A small model that answers yes/no questions on an image's attributes, trained from scratch: encoder patch size [4, 4], 6700 steps.
Rows from block 3 of the image encoder of a small model that answers yes/no questions on an image's attributes, named by matrix and row number. Rows with one number belong to one neuron. Each number is 128 + 32 x the weight over its row's rms, rounded and kept within 0 to 255. All counts start at 0.
After each neuron's rows are labels from the 100 images, of 14976, where the neuron reaches its highest value: "responds to" is what is common among them. Only what is clearly more common there than usual is listed. The data: photos of arthropod specimens (BIOSCAN-5M).
# fc1: MLP up (encoder.blocks.3.mlp.fc1.weight, 320x160), inputs 0-79
# fc2: MLP down (encoder.blocks.3.mlp.fc2.weight, 160x320, transposed), outputs 0-79

fc1.301 [188 118 171 169  99 117 125 108 137 167 127  53 159  42  94 136  85 119 102 162  97 129 152 125 146 137  90  80 101 106 138 185 131 141 107 138 166  96 106 154 116 117 126 114  87 116 119 158  54 119  59 133 101  87 145 133 122  75 127 149 110 128 106  71 109 134 147 137 153 123 157  94 116 162 137 122  57 108 141 152]
fc2.301 [ 99 205 103 143 115 161 180 110  72 135 151 124  69 205  94 129 141 134 119 122 110 138  98 154 168 181 135 132  94 100 104  80 135  96 145 142 116  98 108 132 123  61  99  97 129 139 143  84 162  93 157 106 132 109 141 123 114 166 113 119 163 149 131 130 172 132 111 112  93  98 115 189 148 156 101 122 139 159 154 149]
responds to: order Hymenoptera

fc1.304 [121  85 160 108 104 109  92 122 167 122 144  60 130  91 151 117 137 129 124 140  85 147 152 153 129 140 102 104 117  92 125 111 131 119 112 119 174 164  99 169  73 171 131 110 127 120 148  86  59 176 124 169 104  84 145 114 137  96 179 103 158 163  97  51 114 114  97 112 173 148 196 160  96 163 115 132  91  86 114 120]
fc2.304 [120 190 109 129  90 160 128 102 103 142 108  93  98 157 127  71 172  81 164 135 109 153 125 128 112 156 152 122 101 121  99  54 146  78 136 100  92 105 127 111 166  98 118 137  86 146 139 101 155 162 173  89 117 163 130 105  96 147 113 110 179 130  71 120 178 125 131 116  69 148 138 158 137 170 104 137 154 171 124 146]
responds to: order Hymenoptera

fc1.308 [137 141  89 165 179 129 140  90 121 130 135 181  82 181 187 183  96 124 138 152 174 166 108 170 185 128  89  96  85 168 133 136 129 158 158 118 123 182 172  92 136 144  97 102 185 162  95 136 148 106  99  96 136  94 115 162 108 158 147 140 164 126 121 142 123 149  57 120 131  86 118 133 160  59 166 160 216  91 136 161]
fc2.308 [ 74  72  92 144 134 140 152 114 102  96  94 153 131 131 124  83 204 128 153 140 134  39 130  75 186 143 149 104 190 166 129 127 134 127  81 122  70 155 177 129 127 113 113  59 137 174 150 178 123 109 151  97 117 122 122 130  97  81  77 173 157 118 184 166 104  72 160 143  49 127 147  85 174  81 168 129 164  92  76 156]
responds to: order Hymenoptera

fc1.155 [113 170 114  74 110 133 121  81 134 132  94 143 142 128 102  62 140  77 123 141 140  90 179 152 116 111 141 157 139 116  98 105  80 108 105 112 109  88 112 187 153 121 148 128 108 156 173 173 112 167 100 156  95  95 136 168  98 155 136 117 113 109 106 126 168 115 133 131 113 103 148 107  71 116 119 104  40 110 104 101]
fc2.155 [157  98 121 110 159 153 177 105 188  98 103 172 153 128  80 167 131  96 107 110 152 115  72 193  82  91  87 137 140 114 149  91 129 130 176 168 149 124  45 116  92 151 111 172 144 132 118 116 120 114  75 113 143 131 117 133 128 151 133  93 168 152 145 133 157 231  85  88 166 104 141 102 102  57 139  94 112 169 113 167]
responds to: order Coleoptera

fc1.259 [ 93  77 101 110 162 113 151 165 127  67 126 155  79 162 109 141 141 133 146 157  75 114 151 105  54 143 111 117 135 115 184 134 142 103  98  86 155  87 143 115 170  98 168 122 150 211 145 138 174  73  86 112 157 201 113  75  98 120  63 122  94  89 102 161 132 149 158 102 101  99 124 135 162 128  99 150 100 142 106 123]
fc2.259 [155 140 146  95 118 182 107  95  71 149 144 120 125 169 127 101 155  99 156  53 120 104  82 118 151 131 149 187 138 127 110  92 148 132 107 117 122 155 121 100 108 122  95 120 161 107  84 107 136 125 181 115 112 136 141 152 138 157 153 214 181 127 139 158 133  95 143 171 120 130  80 127 107 131 114 121 127 146 164 130]
responds to: order Coleoptera

fc1.97 [122 117 126 116 127 142  77 134 148 108  85  85 137  95 126  69  86 125 158 182 119 101 179 128  76 169 130  92 122 152 182 145 110 115 122  55 184  99 135 169  78 116 128 122 113 136 181  69 140 174 144 122 128 135 113 170  90  81  86  87 109  69 128 145 135 156 152 139 131 121 184 155  90 142 162 127 123 143 133 152]
fc2.97 [149 147 145  73 154 173 171 112 132 103 122  97  48 153 150 106  81 108 164 123 151 195 121 118  81 123 104  68 114 146 112  99 173  74  85 132 133 115 119 117 119  97 136 137 139 144 149  89 141 132 184 163 190 148 140 112 181  76 136 162 131 198 121 143 120 133 128 103 156  95  87 164  76 141 187 140 103 149 142 145]
responds to: order Coleoptera

fc1.271 [171 145 167 177  90 130 115 141 104 157 154  66 147  31  84 126 109 168 124 163 129 130 158  98  95 162 175 101 156  90  88 130 106 116 109 119 101  80 157 195 154  45 136 152  95 124 156  94  51 134  84 158 140 103 152 131 120 118 168 143  98 112 138 140 139 164 129 166 125 183 145 109  89 192 150  71  70 164 171 146]
fc2.271 [125 157 125 129 151 123 194 132 124 139 126 129  57 179 103 134 113 110 110  68  94 154  97 123 153 154 150 143  99  94 135  52  85 126 128 147  96  78 106 103 213 139 119 125 131 151  86 129 168  80  85 111 123  88 143 103 133 115 138 173 143 191  97 122 175 134 153 112 109 105  82 190 127 122 105 135 169 161 112 152]
responds to: order Hymenoptera

fc1.22 [148 146 150 154  71 112 119 158 127 104 125  60 153  23 115 109  83 160 133 151 134 122 145  88  84 158 101  71 120 129 109 207 135 126 133 114 185 109 105 189 129  64 143 122 116  94 120 130 101 152  96 146 136 149 145 151 132  98 143 138 132 149 134  72 142 163 149 125 169 117 182 101  92 176 100 122  52 142 162  99]
fc2.22 [123 171 122 136  98 157 176 127  69 114 145 106  82 211 130  94 174  82 129  74 105 150  83 151 128 181 137 154  84 145 165  54 140  94 151 140 112 135 140 129 147  93  97 136 119 139  92 112 192 144 169  90 125 115 129 130 122 108 103 142 206 160 122 125 156  96 126 150 144  87 100 175 123 177 155  85 156 128 154 120]
responds to: order Hymenoptera

fc1.63 [144 162 108 179 126 132 177  90 134 197 139 149 108  89  96  86 169 167  63 110  81  94 159 155 135 128 148 153 140 151 144 153 145 138  76 195 130  48 167  72 179 157 162 111 106 169 129 141 159  85 139 124 126 161 166 155 114 102  85 185 119 136  98 128 179 130 175 133 104  96  74 134 168  98 107 113 111 118 116 135]
fc2.63 [159 133 166  68 143 143 192 163 154 110 159 147 114  94 138 102 118 195 147 150 152 143 126 130 111 116 178  92  94 157 118 105 147 155 131 152 145 166  51  39 141 159 147 124 112 163 111 187 112 121 122 199  93 175 103 147 149 105 132  88 131 225 152 154 110 164 111 147 122  82 137 127 136  69  98 117  69  81 164 173]
responds to: order Hymenoptera

fc1.139 [170 158 154 117 112  81 101 134  95 136 105 119 163  55 161 109 108 114 105 203 113 155 121  79  95 140 133 135  93 174 160 130 149 150 119 100 146 139 121 159 117 106 112 162 140 129 106 115  85 226 177 121 142  93 116 132  89 148  83  84 123  84 132 110  97 157 121 137  97 142 191 175  77 187 116 110  89 114 140  84]
fc2.139 [135 127 127  45 117 151 114 127 134 138 129  61 142 100 118 108 146 149 189 113 118 126 149 117  62 125 108 100 142 162 128  41 148 137 122 115 130 144  60 128  96 181 109 135 139 168 148 124 105 159 166 139  98  92 124 165 176 117 146 108 132 180 131 126 144 169 131 164 156  45 105 178  52 112 111 169 110 127 168 111]
responds to: order Hymenoptera

fc1.137 [130  80 147 136  98 117 128 125 145 167 135 103 139  50  95 149 110 183 135 109  90 142 146 110 139 193 121  95 123  64 123 140 103 128 134 129 107  96 145 144 120  73 136 151  65 120 147 117  31 132  92 115 100  99 173 115 154  65 185 180 112 149 123 158 176 117 113 127 164 148 146 124 139 164 144  91  83 129 152 146]
fc2.137 [118 178 145 137  99 194 178 113  66 141 106 108 116 129 142 133 145  62 120 108 122 157 130 120 139 141 143 125 108 112 127  88 125 111 123 110  94 113 127 118 163 121 131  84  99 129  88 130 161 146 148 101 139 123 105 104 134 140 123 173 149 143  82 141 145  98 130 144  94 151  90 134 121 129 113 108 129 197 151 119]
responds to: order Hymenoptera

fc1.281 [ 83 120 127 133 177 143 161 163 137  86 150 167  96 130 142 141 120 175 153 113  79 139 135 145  78  98 123 113 171 102 166 136 121 110 136  94 163  79 163  94 168 105 123 102 152 185 154 106 182 108 114 134 134 208 120 121 117 123  44  93  84 114 107 172 131 128 160  70  86  89 112 148 145  92  96 116 113 169 140 103]
fc2.281 [158 176 151  91 150 177 121 116  84 157 130 114 128 164 124 122 187 110 156  80 157 101 126 172 152 138 115 157  95 160 154  58 166  75  95 161 121 146 126 100  98 148 114 148 127 128 104 125 164  81 143 125 124 130 131 109 148 159 142 187 192 129 120 121 133  83 113 143  91 162  47 115  94 108 162 123 160 118 188 115]
responds to: order Coleoptera

fc1.238 [137 139  88  88 160 128 196 107 120 158 114 173 122 114 136 124 156 141  92 178 153 143 141 126  77 151 130 137 162 154 184 215 128 128 149  59 130 131 158 184 138 132 136 129 137 169 149 135 100 114 142 126 146 107 152 166 135 162 106 139 102  77 111 149 159 129 138  94  94 178 109 149  95  74 152 115  81 168 132 137]
fc2.238 [110  85 143 117 112 108 131 132 163 173 153 137  74 187  94 153 122 118 102 128 112 196 110 196 103 162  81 150 145  80 158 118 135 137  84 190 119 128  55 109 107 112 102 161 133 109  90 121 114 118 113 211 130 133 115 124 116 114  70  90 155 188 126 143 128 196  99 115 134  88 186 153  86 102 104 163 141 101 119 140]
responds to: order Coleoptera

fc1.68 [106 177  77  75 152 135 130 106 123 127  81  96 114 168  96 104 194 100 149 147 126 114 101 124 109 139  77 118 105 145 130 142  70  86 148  86  67 151 122 124 159 108 104 125 123 189 116 143 139 156 167 123 128 108 151  81 158 182  99 106  98 139 115 154 110  73 162 140  78 123 114 189 146 144  86 158 168 121  83 132]
fc2.68 [148 158 124  82 140 138 127 123 109 155 132  80 116 142 150  58 129 136 162 137 167 167 143 149 136 155 175 126  87 139  97  61 175 111 103 103  95 186 119 104 124 113 138 109 144 144 149 138 107  98 154 161  95 126 177 154 129 122  78 193 133 188 152 134 170 124 187 135  93  81  98 142  70 142 170 122 102 160 183 157]
responds to: order Coleoptera

fc1.318 [109 142  46 132 161 193 126 117 139 141 105 164  78 129 192 112 131 139 106  99 105  93 110 168  94 156  67 128 188 131 131 154 103 123 197 119 188 106  92  95 119  86 161 111 119 120 156 129 160 170 108 139 180 164 192 148 112  85 118 139 102 128 139 139 145 107  99 132 128 129 178  88 160 151 177 131  95 175  78 112]
fc2.318 [151 118 159  94 148 177 144 152 110 116 151 111  86 153 104  78 100 135 177 155 141 148 156 125 103  92 183 128 119 155 144 148 175  80  66 157 155 173  54  89 162 138 143 106 131 172 136 158 176  72 177 204  94 197 148 150  92  88  51 138 143 199 128 141  75 144 185 124 115 101  93 116 130 157 199 126  65 133 144 162]
responds to: order Hemiptera

fc1.112 [110 126 138 162 130  99 157 155 107 146 139 160 138  96  72  83 158 196  64 109 136  90 147  92 101 180 185 132 150 152 112 151 138 112  73 135 151 100 127 160 167 133 160 121  73 107 151 119  71  99 101 105 133 164 152 155 104 144  88 119  93  98 119 116 179 139 194 166 134 124 124 125 113 117 144  71 129 167 187 141]
fc2.112 [163  95 136  84 135  85 189 161 116 142 145  84 162  59 164 139 152 118 141 179 130 158 113  95 108 116 173  69  63 151 127  50 135 121 110 141 125 141 114 141 152 147  97 166 158 129  96 122  72 141 148 190 103 140 175 101 173  86 121 153 102 177 106 157 125 111 162 154 159 101  68 139  57 152 111 107 106 132 190  74]
responds to: order Hymenoptera