Weights of a small model that answers yes/no questions on an image's attributes: encoder activation gelu.
Rows from block 3 of the image encoder of a small model that answers yes/no questions on an image's attributes, named by matrix and row number. Rows with one number belong to one neuron. Each number is 128 + 24 x the weight over its row's rms, rounded and kept within 0 to 255. All counts start at 0. After the name is the row's rms in percent of the matrix's.
After each neuron's rows are labels from the 100 images, of 14976, where the neuron reaches its highest value: "responds to" is what is common among them; "colour at peak" is the nearest of a few named colours to the mean colour under the peak. Only what is clearly more common there than usual is listed. The data: photos of arthropod specimens (BIOSCAN-5M). In brackets: how many of the 100.
# fc1: MLP up (encoder.blocks.3.mlp.fc1.weight, 320x160), inputs 0-79
# fc2: MLP down (encoder.blocks.3.mlp.fc2.weight, 160x320, transposed), outputs 0-79

fc1.16 097 [ 74 148  73 148 161 157 108 116 163 155 100 165  87 157 160 115 134 120 142  94  93 124 121 147 131 148  93 135 157 135 174 122 130 119 173 155 157 105 121 102  97 108 168  92 115 115 176 114 127 159 118 138 169 182 165 124 118 109 120 122 111 112 167 132 131 113 137 145  64 122 103  95 129 107 137 135 153 146 128 129]
fc2.16 105 [127 119 148  96 156 162 102 112 132 126 136  96 122 151 120 101 127 123 157 122 130 115 113 155 106 123 157  92 146 161 140 149 166  99 118 123 149 175 112  82 173 116 148 122 130 121 128 125 164  83 148 146 122 171 153 169  80  95  65 158 136 175 119 134 136 150 156 110 123 106 128 108 133 145 199 105 100 137 143 159]
responds to: order Coleoptera (41)
colour at peak: white (81)

fc1.262 106 [152 138 160 159 137 103 143 127 113 170 149 148 169  82 139 114 127 168  93 147 160 119 141  82 122 148 177 140 109 167 115 176 111 132 117 103 149 131 125 138 111 105 131 134  98  95 121 110 120 123 139 130 169 117 136 163 118 140 148 128 111 121 129 116 157 144 123 145 147 134 130 104  92 168 145 117  97 148 174 119]
fc2.262 098 [106 135 113 158 123 162 159 101 129 123 149 155  81 151 132 154 127 108 101 139 127 137  92 139 136 145 119 116 117 122 120  71 125 143 140 145 143 124 117 121 120 139 119 105 141 143 106 126 122  85 142 111 151 112  96 105 173 126 123 152 173 129 106 111 169 154  97 101 130 109 109 207  93 119 116 113 142 153 125 134]
responds to: order Hymenoptera (53)
colour at peak: grey (83)

fc1.149 109 [156 119 123 138 121 101 118 144 129 109 146  84 125 111 156 116 123 143 140 145  98 124 153 122  72 157 112 110 121 120 139  97 129 153 150  85 153 142 128 120 132 108 138 154 136 133 138 105 129 131 142 116 172 127 147  93 139  86 115  71 113 107 150  91 126 139 112 108 129 126 181 157 144 184 103 131 137 126 133 105]
fc2.149 091 [179 195 128 121  94 149 118 136  76 128 101 117 168 124 134 101 132  88 102 121 143 130 155 113 165 157 118 155 107 143 140 100 123 112 120  92 118 107 140 125 126  94 113 134 102 121 126 128 128 159 170 100 105  95 112 107 113 161 151 140 143 110 125  84 134  98 120 164 148 143 129  91 114 155 124 102 115 133 147 130]
responds to: order Hymenoptera (43)
colour at peak: grey (78)

fc1.225 101 [163 119 149 142  88 118  95 117 101 140 140  98 167  76  63 121 156 125 105 150 145 123 148 104 109 113 160 135 128 111 129 168 149 106 108 119 127 154 104 123 143  90 143 120 127 105 102 111 111 117 149 129 109 138 107 128 115 151 147 116 106 130 120  73 105 102 191 138 105 135 125 118 127 175 118  89 104 113 154 107]
fc2.225 096 [134 117 117 122 119  97 176 133 145 124 138  90 114 144 139 133 105 133 172 159 149 125 129 128 124 106 117  61 145 146 142  85 158 151 132 124  96 132 124 123 119 141  87 147 164 144 184 137 131 173 162 137 130 144 147 114 125  68 150 117 151 150 146 118 139 164 107 135 111  93 145  98 108 138 130 152 133 112 118 139]
responds to: order Hemiptera (59)
colour at peak: brown (56)

fc1.34 119 [182 125 140 178 117 132 103 127 105 155 142  78 159  71 113 119 119 159 120 136 112 126 124  91 134 144 151  88 134 122 108 150 126 133 132 115 156 124 141 175 144  97 123 134  80  96 135 106  80 136  98 123 125 116 120 138 151  93 162 139 135 142 132 103 124 154 138 149 152 142 170 122  95 154 131  95  88 128 155 139]
fc2.34 123 [119 173 121 120 102 153 174 115  86 124 135 124  75 189 103 124 165 112 151  91 117 144  94 121 113 158 130 110 115 115 147  65 114 103 142 128 117 117 140 135 146 105 121 119 128 155 136 117 169 143 145 116 124 111 105 105 133 131 111 143 160 142 119 114 162 122 115 134 128 134 131 176 111 161 144 113 131 167 125 129]
responds to: order Hymenoptera (45)
colour at peak: grey (97)

fc1.184 083 [146 133 121 142 152 129 156 106 148 116 160 146  80 155 170 185 118 110 115 145 165 176 101 122 168 120 102 134  97 137 151  95 143 111 141 111 144 127 111 107 127 156  88 117 163 144 115 100 139 129 123 119 151  90 128 119 131 137 127 151 115 153 146 116 124 150 104  95 167  76 125 153 164 109 106 160 194 120 154 106]
fc2.184 091 [ 62 107  91 135 135 125 108 111 105 141  69 110 129 127 143  87 188 114 117 150 161  76 167 118 178 112 157 116 165 157 119 136 151 114 102 130  99 146 167 160 118 144 112 108 116 155 145 136 131 144 150 125 100 135 154 135 119  76  93 131 166 107 137 159 126  90 152 118  89 163 148 115 162 122 151 140 162 111  90 176]
responds to: order Coleoptera (52)
colour at peak: black (99)

fc1.114 110 [112 114  94 101 162 159 124 118 155 137  81 150  87 145 157 115 119 139 113 100 121  86  95 164 109 150  90 132 157 146 150 170 123 131 142 126 174  94 150 113 108 134 165 118 100 138 183 157 141 116 127 117 167 156 169 101 143 130 139 137 145 110 144 100 128 122  98 161 131 118 141  93 134 134 155 163 139 118 112 142]
fc2.114 123 [119 103 140  78 125 170 121 131  81 129 129 124 121 133 121  83 133 101 153 116 128 127 160 122 102 104 151  87 158 161 115 141 142  98  78 112 154 173  99  85 152 139 121  93 129 139 115 132 141  73 148 169 102 179 134 158  90 123  69 149 114 154 130 136 118 126 164 114 104 114  97 127 152 147 165 130 114 138 128 165]
responds to: order Hemiptera (30)
colour at peak: white (69)

fc1.31 080 [ 99 137 136 146 104 124 101 114 119 171 119 122 101  81 146 102 130 165 128 178 113 149 138 110 137 127 143 114 134 125 161 164 110 104 136 146  95 108 158 138 121 111 112 114 114 162 193 154 124 160 116 125 156  91 126 103 111 127 151 125 116  98  76 158 136  89 121 150  98 162 160 128 170 119 126 110  92 157 121 121]
fc2.31 088 [196 160 114  90 140 141 139 118 110 147 120 154 138 111 125 156 135 112 135 152 117 104 158  95 125 119 174 115 127 147 100 122 131 125 148  62 153 137  75  59 136 167 120 107 114 159 126 134 105 133  97 174  91 117 103 164  96 161 138 103 122 133 144 122 127 125 151  70 140 114 119 154 131 112 142 122 122 112 136 121]
responds to: order Coleoptera (38)
colour at peak: white (81)

fc1.113 091 [139 174 166 150 112 126  95 119 133 154 136 112 160 119 117 111 173 127  90 150 122 116 158 146 145 134 144 156 107 183 141 142 132 151 114 153 117 117 131 146 105 114 118 142 147 108 102 138 105 162 131 105 135 125 132 109  88 160  94 135  98 123 112 101 118 144 195 132 122 163 112 115 136 166 131  84 117 130 142 131]
fc2.113 100 [112 120 121 107 121  95 169 180 104 109 125 133 148 128 137 131 132 136 174 139 138 159 138 120 118 140 174 123  98 150 144 103 141 146  89  96 115 166  85 116 109 148  88 129 141 175 150 128 110 130 130 141  98 133 131 144 110 106 147 101 132 146 141 118 108 121 167 125 159  94 116 155 137  92 152 122 101 102 150 120]
responds to: order Hymenoptera (48)
colour at peak: white (91)

fc1.168 139 [132 102 124 176 138 126 137 177 137 165 147 198 140 106 117 138 120 161 126 105 140 129 105 111 140 140 172 158 131 115 120 162 129 134 134 158 123  84 150 137 138 129 139 134 126 122 120 185 101  92  76 137 124 129 126 146 121 136 132 149 144 111 147 173 150 135 140 143 128 141  85  94 139  60 165 101 109 194 148 133]
fc2.168 132 [176 115 136 142 123 161 127  79 129 160 150 139 157 129 140  93 135 135 131 119 142 119 129 134  96 176 168 149 114 120 134  86 133  98 120 118 144 147 107  81 150 148 130 124 148 111 127 130 107 112 115 138 124 128 142 157 149 161 103 139 141 152 158 115 175 146 118 108  95  90  95 162 101 145 125 139 130 135 177 112]
responds to: order Hymenoptera (46)
colour at peak: grey (64)

fc1.88 091 [101 157  67 121 171 149 132 134 164 118  76 116 113 161 141 111 145 132 120 133 128 123 121 130 100 152  67 103 151 165 161 127 106  99 145 142 151 102 103  99 131 112 148 125 122 151 125 111 166 145 113 114 154 201 113 106 128 136  86 126 106 121 133 109 126 104 125 163  92 103 150 117 113 134 110 151 128 170  93 117]
fc2.88 111 [139 130 116  73 161 161 127 137  99 123 131 139 105 117 109  89 122 110 133 129 163 146 116 157  84 107 134 101 116 168 137 123 148  96  89 125 131 147  92  85 159 116 120 141 149 155 142 137 159  93 137 171 132 148 151 138 108  97  96 173 132 170 145 134 120 159 136  98 135  78 127 149 117 137 155 143  99 145 136 155]
responds to: order Coleoptera (46)
colour at peak: white (60)

fc1.180 115 [164 133 167 106  77  97  95 138  93 132 147  77 148  95  85 117 143  95 107 130 132 128 167 114 129 129 159 127 134 109  99 133 138 111  99 107 129 147 101 111 138 109 102 148 118  95 130 104  73 118 136 140  87 104 133 129 109 164 137 120 111 122 110  90 130 106 146 137 133 156 132 133 102 138 113  84  67 114 139 115]
fc2.180 106 [106 117 137  99 122 131 148 142 138 104 113  72  74 171 140  95 134 156 162 141 143 153 149 142 106 148 130  81 142 153 154 110 156 148 154 115 115 119 132 149 133 127  95 139 149 162 141 122 159 167 159 151 143 145 123 101 135 103 108 107 148 177 144 135 135 162 151 115 118 100 166 123 143 115 126 161 133 123 133 139]
responds to: order Hemiptera (49); order Coleoptera (40)
colour at peak: brown (66)

fc1.17 097 [ 80 151 114  89 118 138 136  93 168 132 105 108  95 149 117 126 176 115 160 144 116 129 111 188 131 130  55 143 138 156 114  83  92 100 124 121  97 152 100 120 105 121 151 138 144 149 113 153 128 141 144 127 154 145 146 130 143 135 131  97 125 120 112 118 102  79 152 126 102 117 138 174 109 132 100 145 123 112 110 115]
fc2.17 106 [162 132 115  86 138 137 104 127 146 150  99 113 148 157 112  75 149 128 118 134 135 128 127 116  97 123 135 123 109 178 127 105 139 136 103 127 125 126  97  90 112 116 115 142 153 126 146 161 121 101 156 151 103 128 156 173 124 119 128 141 150 149 170 141 161 155 146 114 101  97 119 116 111 114 159 124 110 126 168 140]
responds to: order Coleoptera (37)
colour at peak: grey (50)

fc1.305 090 [ 93 139 113  83 129 146 148 151 106 129 111 143  94 118 129  92 156 124 127 102  96 122 104 132  92 119 140  96 127 110 167 125 145 125 117  96 123  93 121 141 167  90 173 108 107 140 142 145 150 139 125 135 123 188 118 104 116 121  97 142 125  96  73 159 142 132 134 125 125  98 107 136 159 120 121  80 102 161 144 129]
fc2.305 093 [162 115 125  95 131 138 146 122 112 133 128 146  89 169 150 105 167 125 161 118 147 164 116 148 116 134 163 108 130 115 152 100 162 108  90 131 148 129  67  56 143 140 149 135 106 135 148 126 147 112 167 198 140 137 121 125 152 113 115 136 153 184 127 151 151 157 163 114 132  83 119 133 134 134 145 130 111 162 151 148]
responds to: order Hymenoptera (41)
colour at peak: grey (57)

fc1.4 098 [ 96 129 131 127 137 119 122 151 165 113  98 138  93 147 137 115 140 138 161 111  74 120 127 150 119 115  94 116 169 123 148 130 136 124 145 133 148 132 163 155 156 160 159 105 149 117 125 122 118 173  92 129  81 144 156  90 130 115  99 101  97 106 104 171 112 134  99 110 125 134 158 132 121  84  66 131 153 114  97 163]
fc2.4 103 [147 127 138  90 139 138 158  80  84  98 145 120 106 167 150 130 125  97 132 112 148 123 118 156 100 132 127 154 119 114 144  83 116 124 130 136 130 115  54 110 180 117 153 118 149 162 139 115 181 120 165 158 161 144 134 144 146 116 115 122 144 162 189 109 124 140 120  87 132  98 114 147  92 145 140 127  93 131 146 142]
responds to: order Coleoptera (45)
colour at peak: grey (30)